From a checkpoint of a small encoder-decoder audio transcriber: 26041 training examples.
Rows from block 2 of the text decoder, named by matrix and row number. Rows with one number belong to one attention dimension. Each number is 128 + 24 x the weight over the matrix's rms, rounded and kept within 0 to 255. All counts start at 0. Numbers have three digits each.
# q: attention query, key and value (stacked) (decoder.blocks.2.attn.qkv.weight, 864x320, the q third), inputs 256-319
# k: attention query, key and value (stacked) (decoder.blocks.2.attn.qkv.weight, 864x320, the k third), inputs 256-319
q.44:123128151126148122130102122180092157180157135142094120096120099161130106101116103146118113138127078094133146120136098140140147133105071107114125172146133120121113135124088152156096161129169127
q.45:139144129147112169135133119136114139113074140115126131132070102133121165154113137116123126148125140139138090120131105116143140117145138145094131127126115109135120148118135106104118132141116140
q.46:101183135079144113140134142146126136155107144123122152124104138153147096151120136154146169119095145116132129115079138131159108145117086128131118144113096142088116134136106108176098115153143118
q.47:159130156153146146120140099132118126102168127113165164116137144115120123116138111096105079121145147139142140124142123102117099122136146124109140122142146097145135124107117149100170153114084144
q.48:177183120093123108127148104144117067144087130138119151102122180151159111156129114131159135138117124163126150105140107135101128114119100130130096108136094116105096088095082147165162146136124104
q.49:201132085181066120086135111098135058147151134147160075159147164150135101091134168127073145134162168179108138139150194087152117114166121102110129040194134143154174095144117120098170057145126103
q.50:107106060174140149154060129129094117119133144127153083146099111160117127126134140114155144184154127092136139084135148125098151107144142125087169118130152097109164122167137138135109112123177101
q.51:141146128172159139108133121159138068135088082103112118139117160098132127122125113099129106140066100167141128083152154089083066135105124096097131146153148110112174152117168159084123157120155148
q.52:133165165144219153154137117181123172141074093133109176140076136089132112073113085127096085099114123197125093181105129118140044131116135116135127106106170082144123178149176110103144212118122152
q.53:130088131114098142126141105071095108114132159118173180098128148152098149134101131051132129070101145143122095112139106127139152124134155125151128134142135156082138151122156194118156103149184080
q.54:069147148046128129136128133153155121084121144096115148129126146158165128185122164134161096091150135103125081129147077176134141105168089133225063182133145173092075106157192174098135136086171153
q.55:119136120110149145109137114122071168107176107134074089086142146077095106111122112155135210134114141083115127099102117156142128193100122165142119153117103106097111124136164160080124151087124152
q.56:080116049154164133189133135146125140145146122137166135167051070092103144086130122094087166123161142158129110111108130147120140093122179128128170107075195112159155138168140108112109151129157125
q.57:098156122089121134148139135162111140097124140119092136118092159134172136154137154125168088109105095138119094095106075150147172129130146146166104150105152094066099160108069133178121181120160150
q.58:150151175094085147093153119128121087114142152111098142151121133183127091143141148164127140133171137166130115157133107183146138160127110132135124113132101124118120140108078135142128135132104153
q.59:144135039107131107193196141153132146108172098137114111173077100133134142124135164141109136150216097165119079159163187133142113084123171144110173119089092136141126091130049027184142113157140121
q.60:177149094111152132122119142198129118127086157141185056127152100110102087123117076154118209172159091134156139107134117156146083160136051148082085093153114208178122118118171122107123106115082107
q.61:142126119099155112119138135161123131099124105136137119106108166111199151113118108144126070104112127085124109133120113165196127121147112141184128118117169086162146143106083103142103155056142120
q.62:070121136159100121154110105069158182130123108123124167127125114103073170114126130115183119105077164124112150107102109114126206134131144110091164137118154096134172158188151156129090146131105129
q.63:147107160099146128140099122125133137140147189130153183129139087114077143100141095111148161137159125144144158107128125144128113106094124123064113131143094130155117145116139137116163144137100089
q.64:106098077156045143173125135104177132142139145102173156144122097221137091135127161126136118101171135122126090116114173138106180123147174141157139129083077177169167080166092144180126078181148127
q.65:155117149124109122060165072150136079158146131122174117132185181139082070112128138162121154095148181098106162140091131157143136199121063169170062127148113118168096098107156130142120103095127091
q.66:090131214081159110079082109103141188183108112167155068104173099067139156140122154080146178158130156131121134130079124108087097104097104163127097122154127118122133155166191155072119134122107094
q.67:120129100080144173094092131124145130134093146110151144166133105108049125121144140091091134104129129148153126160137122130157155164140130157123082119129179148187121123165231134058174144115120123
q.68:169149076117132149131142156097091113130153171118126146132161130176153117163126132129165116066120129132115140143152165134150156153151109123101154117172150088104128149132127195145188159160135092
q.69:119122189085079125130173089162121104103147084113076143142126191111142112142131136114113105147115066127111057149133077179145117122105084118193146165146062111118121106129118154086159127078142168
q.70:113137055152101140100091165097121132148116154125147112135064088131139177090101133068131071147130156175130139150152193142126143079196146117073180127106184118136160127150131121133122099137141109
q.71:131144069078172097143132135144040135153095101118092125134138144142138087169111136109149082089097087141155166117184151136112180151117122091104128148144225037116114134119122146162197188132180095
q.72:132133145110031112137134146135153167041146166146148131126123121106166134149153174114123143155147168152132130165154132097130145127156167160186147080154101128194145103135106085153120092077119138
q.73:163088178144133122138148151072147158117102097123144195108120100106195204108129103081130110161136127120135086162136107121129154124089145122149150123123075162123151136131140139040156103151086158
q.74:115124153102047118082126152136185123156130140158154146162165103180161110159130131129168117122162129113119123136106129157112144169125124150189092130140087154123126130132122164156098089101112115
q.75:095072139189155129114122087089143133156151079129152091142103134110079156104100123140100174164145159107113118116102169158106062082128106113124147154132117139136136142116160142080099103128127130
q.76:106160174116157171104101119178097101131092182117103113110126161110067063134129134132057168205119125135148124139098097143135065108126104151173089089170129124091096148138145101069085125088125194
q.77:090145077140118125151132141092133097158126131175119144126133096182076100112136168155169106122105184152108199153114111099139181113153144108108135186114130094133088138154172203202133159117138067
q.78:112105155156131163032150142123113098157159133131092108113120115121118132087134105143150121105135176121101113143105117153117118148091187160142120151097145120095071143131115155111123099114117160
q.79:140133164157153125125111132100155138087105154117130134136148158121101157101130141109077142109125086130126124150166123114142120139118122126097124095174160123132192131132158101037195162140115143
q.80:162128203114111089078133100141050137170135153138063099125179185054131108107101137148143144113079117132132110154111085090131149177089121138134088133149112049176135110148086184101141117082147098
q.81:168127156074087103150152165149128138086117154218124122143158143124176114141178146110164118119112116126134148161133125131156165120151113168164094095157125112118111151118083099118133097116148126
q.82:117127134170111131110116145113202177121141129092166156133163084159134128101132100161120168114201140114114128141127140142129113160141082119140147108133064174171170082122161149140153092082088124
q.83:122084093139125107115147140161138168111167153159125145114147087101081097088148098117144151172162145136171157194132154146101127140153131104133184119105127129174063144139141147102157115108121135
q.84:047096090123157126181154120079184095171153117133159175147141091102098109181142129098177192081150166135137160093106163172054139135098071115141121184099074154096139086141192210115155157108138091
q.85:133137218187138069145081111169193127118103128139204154142144147126122165147125066135127157133089149130113120102111119108154059142129105139127160142165104152134142154147171152171077135135101086
q.86:079162158074174144105096127174040169144093099139131069094138121133131106154136129078164087122118096107128080107124111156107153110089112161140089104153154148102071184100197141192093147132160124
q.87:111106062198201145129168150146156104163129101124156186151083120148175173096141123132138089086165149161119136134154117119151149140136187102101169108057141119146137089129151086134145105113151125
q.88:162070073126142143088130145147080127119137186080182117132127142159135116120102079090110125136132139094166119126114132124127161136115143138137134074146155115134132175124086119148140080111185125
q.89:137140145134146157137103159119140144123113105160096096140108107135149141141165138132138130131095116133115158136122173125129139139129168150064149096082158095136124150141112098076118138181109142
q.90:161129167070114121089125111146093134113108128118147108094130157097140161150135115063129116147078130101155101122134100130125142149141090143136120130174186065114181194115098115100132139105154118
q.91:140163149110107110078077133129095174101145113098192101110149173089132147157086096120129099137086159125121128133144119120160111115133113106129167105184131122119134147108171159198124103063138088
q.92:115087056194162141127105124130132168192057114103159084193107110108133143085081066130130117145138122100116120124121162130091144163127150126065146080121194111209171115185145069125107134124139135
q.93:179118135126100133083112105157102125176096141131175092131144148135113125150129121116139134132110126126131097116103097118096140148151147134098083088152129193130092106132155144116114048140118102
q.94:141123154111137098171135105142126115124150144158153133145132142123126118161143108081118138092106110147128092141098153144127104119151044149158135165150114117159122146158142174140112171122154091
q.95:143162179142139108072152129150141140146131111159113145133113114083178160069110140132078090144116150127113102223107083126197103097142150165196112090133090145150097105112139106130126105099103201
q.96:126145115146102176101114135119168066112129119135092110147107159132153121130149162103145091130136098141114114126157140166157161157128163139110136119112148127094163122135108045103100129158125153
q.97:155122142117106100133109164111143137169091131109100162142131147136103152115152116126100154095098135117142130135119133139134135159134102098131150108140127114147110129155116128137128124165125153
q.98:111146105105151140136158098154083160132130146149119067133129115139124109124067125126129115132113140118148157131119128118114109096142136157137112137122144115119108168125142119168129086133142147
q.99:128138118163154133177154121148142106112104100160126151152125144158144119132124091150100128110136115137109102109112120116126155138119151143136100117113140132093115098072135081096137139118140114
q.100:182140123131106150170104119116140101145130125142141092124151121123154138128121150116119122116143102110105071116144161143127128145146104161140151116121125199095158126137135109091108129121142144
q.101:158177111100131115127097136126125110160129143156119089139130097115164119123128167158133103129118115161146143141121145114139119106130122145079168123140127147174126165165129148160116129149112133
q.102:144140132129103124106112099109143120135134127106112122105162159106153105135159110140133143091094118108124158099138161146112109122102108127091142111127147129155126154099117139127148136129118106
q.103:115093148138129092150144144151102140123110142133173167147143114111088152146146111146114132133142117130136126099126108102124134107122119124122153119150128119133113102111127138139149127107129094
q.104:119097081131140138150100114153056125108117144122082140095124167118103100161129122148133146065103118124126113124129095113091156128129134119123117153131124112119145162135131138146136168141176115
q.105:116122139117155165096126117122156094130118107138099121140128148087118109153153115160132092125119111106132093103132136127092098137130127142094107159131103132141125129132153118138111139112132149
q.106:106087127134130106100142147142079123131142116143123152136140125136080103112144102146078139117118133142136121141109105113115138121108169094123125134132144113147094116108128118126160119109122103
q.107:138151090114161125107134124139151109136098109126121121150119112113129143140127139140133118152137131121168157110137100136105079138148101155120131118111084126137106138113121098190130128128148124
q.108:121070113119106111109123125164119131112162101100148134134141135150124144154137109104149121080161139124152172141177150140168139138125140126141201108163129122128117103111109136120160134131107084
q.109:150149111155183078187148119115145165132093133119100158146145087153176131122122111118115130122123147119125120149092122136099082123134121137135160116130106130109115078140123135152141143143095156
q.110:099115137174154160141138092098136141126106133111107119129112145124130178132127118101097170108105134121159160136116121125136128131121142138105102097118170087156125148125151083127128147169120144
q.111:152124126115105120193134157142084157085142137131125144130130099154110162127097120155122164069103117120120096109128126054155143117118130143140171118150132176127147113159107177131130145134167106
q.112:083115159114155140126170105121097176150147120125119132130122141119103139124105110146108126124129150106129114129097105119114112153125122125127105161093137127118126149104177139133111100134125129
q.113:139124118142108147096091113124118118132123109087106130091108183132136122147146125109165100084097119112117179102147154126123119156115146121078171134129146111179115160137122121138114150166118112
q.114:125124119087138080122147160142113148137148147141163123139129104119105162117141116106084139140146158100156169136113098109147105154115088120154179130119123141190068103127119186182134117102119119
q.115:107069101115142122151155134147068176125145127119137120108107130151068138125112101114099161083133121094143138100116098103107158158122154128116130116128143118150131108074130127132146127128167087
q.116:139147091097096140152098148163094108097156134107100159077131141109084134148131131132125168087120113112114127082126143066113148144108118095139143108152105170123113069138087149102137136105159124
q.117:098114118121145162152147112160130110122138108122110091081100133127114138156122098084144132134105115092146116131119089165095140138113130142170084135097125157091116135069162119139118137115135146
q.118:125109097141114127183148129119126131096136118121107142143153117142153124120080141137127154099122126152128134160146141152151152123124129139138142107143122145090136126136145136086143172136138121
q.119:133140109139143144134115155119182072140109131132135145156124118144128115131162143124122126165120161137112113150116129125138132123112096129120096120118115099124133079154121093088123109161137156
q.120:121172161132168138117125124105154122115131147143162116153155117106153124109119142157094117138174130159119139106145137097126084117150117124087116092120077172148105102123144128135139112138094123
q.121:151101126112086136094117151170116114115110077119107150111112171111096113167172116134162087114124115075146109114132129129130135144118116114137159152137152114135106125131092118154112142113124128
q.122:124085167169131107135116130071121160156135129134168155144147144129146134117114095160086145090119120094109103113136124141144145147138101125139126115121162115141136148113157130136160138150102063
q.123:136102125129134099125134137172156068119063123117135158130119136117111124156167122115150121175123100137115114135134131127112121126077102115122128113141127129135077081104119114112110144133157122
q.124:119084122159105111113116101101097147120170121120160147120141137151148138112110142112142144091168134125123158135167124169145149125130159120136166109151150138116166133129135160121172137122113105
q.125:102141155129136151084142111129164106176090123126151113175080121135129170112134143109133115197122160129134143144146113162141095148156140151106110137118121095123118121151123099143116099138112152
q.126:130080125135152116153168114152113123132107090137161148119145178139103117137144080140121129116155096113151123095142103140104144116137164106132128108119177092102123103052108084141162147131118093
q.127:136087140100135105130145099163107126141152125104128131073136157108125123143122092116100135151121110078132091135104094173110117106119095110189101141078122130082138153100136128144134124122147141
q.128:166135120143097132127126139131168126142100112148174132119141143128184143148141133108153130105179084154116114100163129142110107134136144127109162127118133193121123102116133129123139148119111100
q.129:133113142120119116131107173124121130117109146115136140084139155102105112136165107154106153073120098135113152088135143100106168148102109101123149110120149140161107139085121150146156149135105066
q.130:118152156072099130080143140122168130122146125121135136083128124096162157121113160122177114161162124153139158156134145144144119144128104103145142120099103148116131136123121174100129107116116146
q.131:136152095128106142111170138165133121119142123147138117169126129159109135142154148114153099137170151137111137114163118120128126124166160137107157152126117152135117047133121093114138121117126115
q.132:144143067101096099191152143166115147064128130133143106091132099139107124126128142091157135139124089132139161160116140147140158098124123120180131127106147161078141098110122149096136125116167150
q.133:126119122157134123173116137104134102122102113122109143122124118137156115141113124154069112109083097111105101118128146138154132129137102133109120121131166122122119133126140112110104180170155134
q.134:122145126135134106132128154115143110145097124153170145185130107145118121109127131144092133145130135112138099140118139150126127158134093149139117102130127098135143106145105100128113108105113139
q.135:167114068153108142124109109141154075156083105120159097144100147163137124119138155117148104144127111125149123115164150202162170150137112163116147106084148145108132120117121069140084128173174131
q.136:097099115122126141102112142149136110125140127134149098130110164147132123142157136115122142119178105138122140117177131162138170167145145141130142128092157117121154134099147086117139124167128127
q.137:107093108138140107162127146126101148122134145116129156143115120166100151133122124115130165107113149135127171138120107115130144130140119128124132131135139120135142105115114130123145149152136113
q.138:153132120132086116138124108107125169155138103113154095143134130130141164119107164097165121104145134144146136142150130203155142131154144143134191137099125151095154122161125134110110138135137123
q.139:159078130150092154099098112123129131116184127092117112106115146133139109123094126128160130052137125122133129116146144143147160134150160120133171134154116161114157146147118147108150142138127108
q.140:112081113118149135161146125196131153142119105116143084132088147149060166099146124083150114167135129097177130123117096154115152127140132131121126146100172123113124125107151100125103107126167137
q.141:155106131126086097130132123127091167123150128123135131099160121159104132135133104119098125095121102133119142116106144100125122119130155103147163131122179148124134146126121173129148132156130122
k.44:137106147105115116175144122107154097118109085223163123166161152101128137151159093147125124129136163147099124119142141145116125139133136108122133150108124082146143150127131117145101147116081124
k.45:169113064107150105121168135138088061150114119151140137115137117130125108112089117136104137136128143146144118149123138125145140117149111141142115080124107155064060116090091107139112152120130135
k.46:130115102135113129146116153123121135106141101220130099175129143103094130118124102145092135142130098128123102124121091133142134152149129111126106136096157140129152142108168102116077141132122151
k.47:160130140142122120144151108114122138150106128011118144106144115170129121118072152140135144062130108100108086114135140128147132102118124130129138120151103154123131113156124159142116153115173141
k.48:131141131151127092180135144155091148125122129048143106131065095110148133119105129142101138132136146126136117159210148094147132124129153166137173096126160163141147112170125099148158150159118133
k.49:056201159127148102172158137125082140178105084071116095161113129137092167196131158118148156096094129151114110101203120148130178143097147123086119146117183071115087140166140156170156163142158144
k.50:109135188109136122106140110167131135123106111213135092076163127064160149156139116117157146091137127181132081136123119143139091102139089119124132132129111132184106169129165137090119106103116118
k.51:122071122171096116170165176084086149142143133155133139162143114178107088112080152085162123088151173158086147101053168132105209134114116169113110143133140080118140118127151131150108159117157085
k.52:157076163075059131138097156083088115079165189158154138088164146165088122123184147132170135135091197079108162112099190151103255129153088141151067176144107121101133116102093127136105074162148092
k.53:096140115138146146095154167162186139147117128010148124194091111114083177105109156106119131192180134140095100124053136175128072127122098130121145121105128133103065142135114111109124084129117169
k.54:211089127119075154107154099124079115082117115018126160069119169142139194100069074086162095099134169106129144157073117102121147128128155144120129113135063144136130125099055089110095073102119186
k.55:148083092142077114105154148086159086155115127226103140135141134113121133119118126124103102131191159186144134176090173120129078097135140128178129099095092178169110123127100155157111089144085123
k.56:126130173116117140090133122140107123103138136255135122107172143099146114143129122093149107168130114098154131122099088154139152186116097129128091143146112091106116144109140196063127142088136118
k.57:179103150129113143101133115124099160127098150156117079099114125123111160094082114126112095143151166128110103127117136078130114121148116134067177076134105112150170154099097089120055050141134147
k.58:153160111121144148118127104147136122114104073021109104085118168075100120118135130116122124088133107137085093119133111117124107141135126092193172122172129100109166119112095085114112129110152166
k.59:139157209110195136080088133149093121149079153037161090069166119094143121139139102162135108084049109138156154157131087135166130186114093150101063128189203089097133145120142150074169166081129114
k.60:094138170116175108179207108097150156138126024100092140108146150155200148146164145167173111088095169149173139211145076100137144125128175151189185164042065153186094130153144168142178136104137141
k.61:123123120113109174162099115093142140086136114218093175111122105103117140110114131125149128128094149099180173098127122090071209120153168144061170137071080120115169140093128119128086135159114131
k.62:163137115108121117133077124211138065148125205255118132112133107124096140111132092119114171158153068133120110118093111169150071122118104121177089078188114140098125105126117136123062120133137146
k.63:162165172139149079163131125159161107151131150000137112128157122129151110168144125121114161153137118137163117134151131168124154134122086151203126145124086191123109106141130180124187158127148131
k.64:181131190092137116108148111153126124117087095170083118143087134103142134097075170103121145106106140109070068144056057125175115165118067139136091124202133083114090142161077111085040137090165183
k.65:105121076122115146188138149128175144118160095181056152111053093170182153116169119087173103110079092122129148161155090076139181112141198081188173129083122142113154104151084089125059139144140202
k.66:135146104144154143129087133143129137146175164255136152125105105156116165132189128151163168197151145087173147140183171125052111068093120158129143124119073186142072085148122134123174125157107105
k.67:081104144103078139138144135117148104096157088000118195120172133158137146138163095126186075135155127100111118103154163163116158146125130095148119144096067157098124100116100123123111145118105118
k.68:118137144135108180082106120126151127135112094000158118118123153105135173115131112095150123158141105135108088110130136162115146138094136076079154114096138118128141163105135118122107069127139176
k.69:170130082114152135142157134139129113101134167000123138109121150107122093138153120122112096094143169160110152142087143131160118153184145151115141095159162093128106126119106087163133117139102098
k.70:089142195135123145081090125115132093134122095139103172145176122076121180154185112118129167121132143141108090128094055132081167175098110153075098138155060106106084156131175142074138143135098156
k.71:123106131138100121113104134103108139133154168000167131142143075143111156099124108107127152098158158105129159092168143154159151126104125089069167128103157163144146104140115124122140105183093081
k.72:075155121118179136158133091165127113108114112104088122151168151076121137152151106155156100144132116103148077065218136097086085151110168097093135114145119094121106121088141107131164192110098141
k.73:165159136106157121140114123113157093146094098000140150146147140090108135181099167165114151166168159129113150097102157185116102128126094154174115117113083159125099100154157161116167120127131107
k.74:142160124089161142133151126139129132116104131255094108129090109109142119084103108138091136162140150151119084178155112107133094117116145175119130132117101128145110092126092100132168138099082212
k.75:142129134115193110140119116158107130159184138255124122102104166137138132129173134129148139102100121147144150142071092130127126130139086161175080152141136119151107119132154150110090162124138127
k.76:118088137114101090132163131146113094113169162255094097110175152131137123128152101129128099078144180145107151141172139122123114089142128154195128126110139148124112116119085095172148116107098126
k.77:106174152123124141114112153166159125133128151231151130130115144086168144118181083114108172204119113160153099178198110128156096113103139134091110098159139124154095179071144136121166093129092174
k.78:156134109153099137087115153085153070148102093255130121139132140122139127145111139147092095188128106129119131195104154093104126102134135117146130117143101108125136133132134147099147072152121095
k.79:066144135112126146145123098126131147137152102000144147143174114183074140154151131109172127111134146111099133068164165181117171140144137091153136143097135156127140124128154126167116134121137094
k.80:156099009158167144157149170078125140130122090180133102181091084243160117140106155168084051135168110140110171111177212132143135082154199092071211107100160075106137129109105071226088140175167051
k.81:072180110136138131130127118122140138116109101210115127143118088108151128138159107166114118178130142135156117118255160124113122100120151141074181133109102116148119112098146134162246112122093153
k.82:170149171083109124142122079130129100128121097004103135117111152112126124146136129100136170090115127118141119145083065122097152136120139114195116135128102153144146107163109138119055117144152208
k.83:118163152086161106179154138099136122101154102026126074092142145117164103133190125146116148119083111132137096138203153157129157146144123143162110151160115115156123101113135112112233174117100144
k.84:181124137140112123087156140201122119123139144113191122122039118141140118108072118099068155153182144123113130191108140141183108144139099140179103090145142142141097085120127107122125104078098188
k.85:144145145095094115183144129141117125151118187255111142120088132149142095126120113114124170166093112132149104121086080147115144108145131158140103145087148132096148117122129132148106157137158167
k.86:140154129165087143056112145097132134132156164255115111066135131143135173120147129152164118150142131135083155137114106083110113087142137114126155112085069148176074093092065097153144058152106090
k.87:168144184130096115134125116123120088095042080101180131105148111080141128163084142094120119112072118123150167152118116109167158165115109129115089148146112067124179170129146197063128145103122135
k.88:104102122116121149127145119102156125133126082043124113114085144134153168133090161153163126111120119142093143107058091161121119142141139060149181137091131095109161157159098111082047145161160150
k.89:073143124156109146129109125126150137108146110242161123140159100111106100120159133159143164147147116119134139118198176128114112128114125107125123123124090127110142110107165162114189117104105103
k.90:095070085153149156151073115146163130131138144009126164111092097132082162113171121169168146101175150111122154059164154135082135127160134101112183140095118135147159125154142102145089113154095098
k.91:129113102163129128161092131170143122124137178075097151126083136118093187130171074133155174131103093093141140072065087117064096112128186106082153126089142149129161145124098090127056157181157137
k.92:122073165104094126144106131077121121142138104240131186136119074177158148139078132149157138051117118112124115084074075144159222140148081140149115160083084118120149084186151130125051161139175070
k.93:102129096178154119174173129091146122127126034178098122186084101163190141141107156198131095134137134151110121167169149109126113101169152133145180138092121090144138112152116086131161181124145116
k.94:094125105111112186115131133162146166097161095215138153134084146139145126088190102105149108165121124090129110139141114143081139142145168110099131140068136107140117152082130065137130120113113161
k.95:145174118112158139163146153098122103105116140238087123133148139117112111159194137160095109171100120145125161162195125079118099123123180159134118117157119126114133149090114117124157154137113111
k.96:129126144137161133122140122137118155141116126114120182100167132130147092119123132122110136087140150155130130156119125113109102153088113089114152108134127112129149168104175199141169107098142113
k.97:170101107100136110179144118130131169134091122096162116123120121120157131137064122124114121116126130113105110122084145133118107136120122119117159120130114148148134165155113117116103139132148120
k.98:114143132143097152072139174118128111151148130251138114152120105115125145129155177118112126143140132118104129124122116124155166125136116140105085125117129132121104106114137094094141175159118146
k.99:139124146133109116134121128137109141126143121183128118128131123122083113136158118149135114148134141132133126148118146098132095165106137109138135152115104112164147164158146182152134089123109135
k.100:120105154157157128094144124122123139136145095209132147148113156133092136098155126093093130123118155138086102155118097161095101117099095098114123155152126062096129144116159140152098108087156129
k.101:068143139139149121106153148086102128173113117215136073127132152122150120138158139156120111135142145132123137113167142144095146134132104116116088131087124101154112122076163111123178152129103111
k.102:127094105070163127164164110152118132116089128038137138101117161140119114137086123123144151133121131097171135083130149133120119154124116084132149136101117154147108127113138124119119097139152119
k.103:109114148151129098143092119127116128117175114061120127173132150158145119127159105159143100174136128138120167169142162127129151099133139156126127139142114106123108114167101103128154136121106118
k.104:124119137093095111121158118130137124143116125082118085129147112117099159108102131132142122167126115110122130087080150139138107190157121104143125167123158139116115175112125146101149125146104110
k.105:122106100080131131118149129134131110132135098230115111131116139113100119137124141159135112133126101094114140154109126129137144158115163088136144147105144162122138168108145108128149105116148124
k.106:136171139114110065132127142148094146132111149073121092121158123115112111161119103147136103170161107127161129153157156099122136144141132150139139121122115135151122145139110129117176118156105129
k.107:107106131148109129110119149128154138160148138128136156144172127120178150123124151134112104135138113130125135132162166143115174101139140128099111120131127122126129110122096098112137161117085099
k.108:131127145127162124140118122112125134121139148000137166118140124145161141109097115121105116125135138140163144133113118154117107102120130162162113088140127126111160125129130143132117126119133115
k.109:142110141106105094137103142096134144128129139101176103142149155135107171121115111088086158120102093136085128129127142133156110101105083132172119086159160120137136139124128100126075133163116125
k.110:159098118123122132119134141143105133097152151142136157123143158145115095158123153142138143113134118106118142102074121102144150163114100112149129178107134151159113134140100161156116134144155104
k.111:136136136176153136111121120102134144184158135122172102155131086133108109091118101110096088147141149118123097136080097150128093138156099152182116175121104095105128095130138140143108150128117121
k.112:158102098124128126114147167139146112121156125248130124157097110139102136129123168129128135132120103121093133140083123108137143157149153124131124163116130151141111137109105116113099161149140128
k.113:122055100064157120122140137105108169133119095014131141110145135123131154090083123122115133125136141101133139104073122146136126162154132102139131125111146153125121160103137138121119135139158102
k.114:102124134159147129117119115117115146139133132085127134152140142141166112127111116151130095120145170125136136140173144125086124070188147174111123115138107103113129120133135071136123161124129109
k.115:131125166152142129103134123129122120111143151023126148151139113094135124113095134125120103141131144125149129152107121110147119155132142144153123146121095106108135103147136158145149142130093095
k.116:139133133100145133107149096108155154141104092086174106139135092116126114130037141128143093116157167113153089139111101204147091174142129136135135166116110127084128140146128180150101106120136115
k.117:145125148168128126096108152127101101121141148127108134140097125106098165113137180094142121147132117134117112111111122095157127132122132112138134142113139133121114132152117125105141120146104138
k.118:135147140135111156132092124113166143119135164086132140144117109132088151099147110106133140131084126136114109124096111150117077159123123133159122144165139128124135149148156161117073107120125167
k.119:154156139123104124179129085150128138102112110161115143060164148112164099142093096117147126070120125139126106121166139119121153111081139107126181121098110155156162120107127156151172107129092105
k.120:123155101112099155120134138134147131124119144184123155133137168161106053156139110152102115111139125111155135116138146150101165150119113138110089166149140104152139097132096120156139142108104107
k.121:119089097112151125110117112114130140131127106068111111157134122140144152103100115147139115137144137142105142139115131132135106096143144101133165119150118117125118170150131107116130140131169137
k.122:115122110103127117143130110186145114113131142073096152123116142164093105137160121112157136152121116118146137115120172090114107141090134112126125149119108151158137128127120128109092099134166156
k.123:107105146120151084163107085102108163093133113073119125129131146143162119126115099143153098104101118117136153120174171119099128097139129108138172135112142128134148163145115131128160095120090117
k.124:144142116137155119145091144121110114135120170000124144121139133149133140118133114128114150139129138149169125117130130107148105121127112151153111094142115108116134118120138125099134133141143168
k.125:142104126132112130138107123137141148103134137191120172102139145137166119141164156124129138096134119155123142155143121101123167077115144119106152101135117160154148135127136118121125149115135115
k.126:141125168133163087166091117125096125088148149012104158143160134139116124133155103152136092165144141132162135148130159093135135097113137127157131105145112090131124160164116149139146111124121135
k.127:133102091124141101159135128123104110125100126149085108173083120134093158108115141081166135142114119156118132120113122099133129114153134123087129080122151133141093149163101084090083109167172159
k.128:125129173132163108124112136116106130135165157045115153115138138139096098125167090111100114149132144128134120145162128126112115117082092125138120130173107099129142114129145148116160105103101131
k.129:087109113092141117134143111148115121120118119000116136118138141127124111143075093149145110156134137102179150090144159155099092142134123128122139164108119109148111133116136117164140109105124115
k.130:142165061130143165157147115126144116110102142046102133127095124147109107138114136110116148121107108139153135109173134133144132100154124143129114099144116142110127084132122124129099114101130157
k.131:112134184172142114096099130136122139155163136109123169110156116105168121100138103121064131135152141132127099196150127126109148094099136147154122116156123072088153089134159146139198136110087105
k.132:120149141180157133129105119106097119160118164036110106124084107107154156111117120120106131102129155167138119142166102132155098095134117146131109090149098112107136104152149118125119109137103142
k.133:146109110109104125125132129135127160123137099188163120140121136132078121108155117119155161093119134113114129100074110135124092173105115077122150160108148153163150179136134129149077106131135107
k.134:129151107148132130133122089150142141111119110209136127103155156135167127128140126115124138120135107138119110160162122125111125080123146121110169116149112122143125132118111107177113148108131103
k.135:112075166156165142113090117115147143113148123090122175121135116106178161079147142124126157096154155140100148116083116118105133110102125098118141101143136090135152143137154112141116143104107118
k.136:119137137146143122123117119151117126150122147000085192126165114149132114121134107150112115105147155141149140138146132112101125128127119138145128100155116098134125132123126164136191113091123126
k.137:120135143150151114147111102147136142134140133000154169109155100118145127103099102143134128133118127118147138114138137127145106116118125137161142111143119136123138131119126155122106143127089110
k.138:124117134161142150133111172131132136145141173022151168133129136126147180085148124081079159108103117156100107147088090131133109104122127141160084077185138116114171113133153111098065139115146128
k.139:146128128087127145150151131155150132143124136000133160120133108127094157137088135115116141137132133153128101118081104149140105170111124124165108120146127136121151144138154147118082129123169136
k.140:149086180154161119094095139129103133126165156123091146152111110107191150091123170124142115111128130139100119160116075090173132087143147133148104089146111131121150145141116109112129166133132124
k.141:120126109117129108142129128128080124164133141051105094140106106132112140117103096128133137154155145128116107134095143142133119151134094132141106123126126135118117131148128114118111119136175151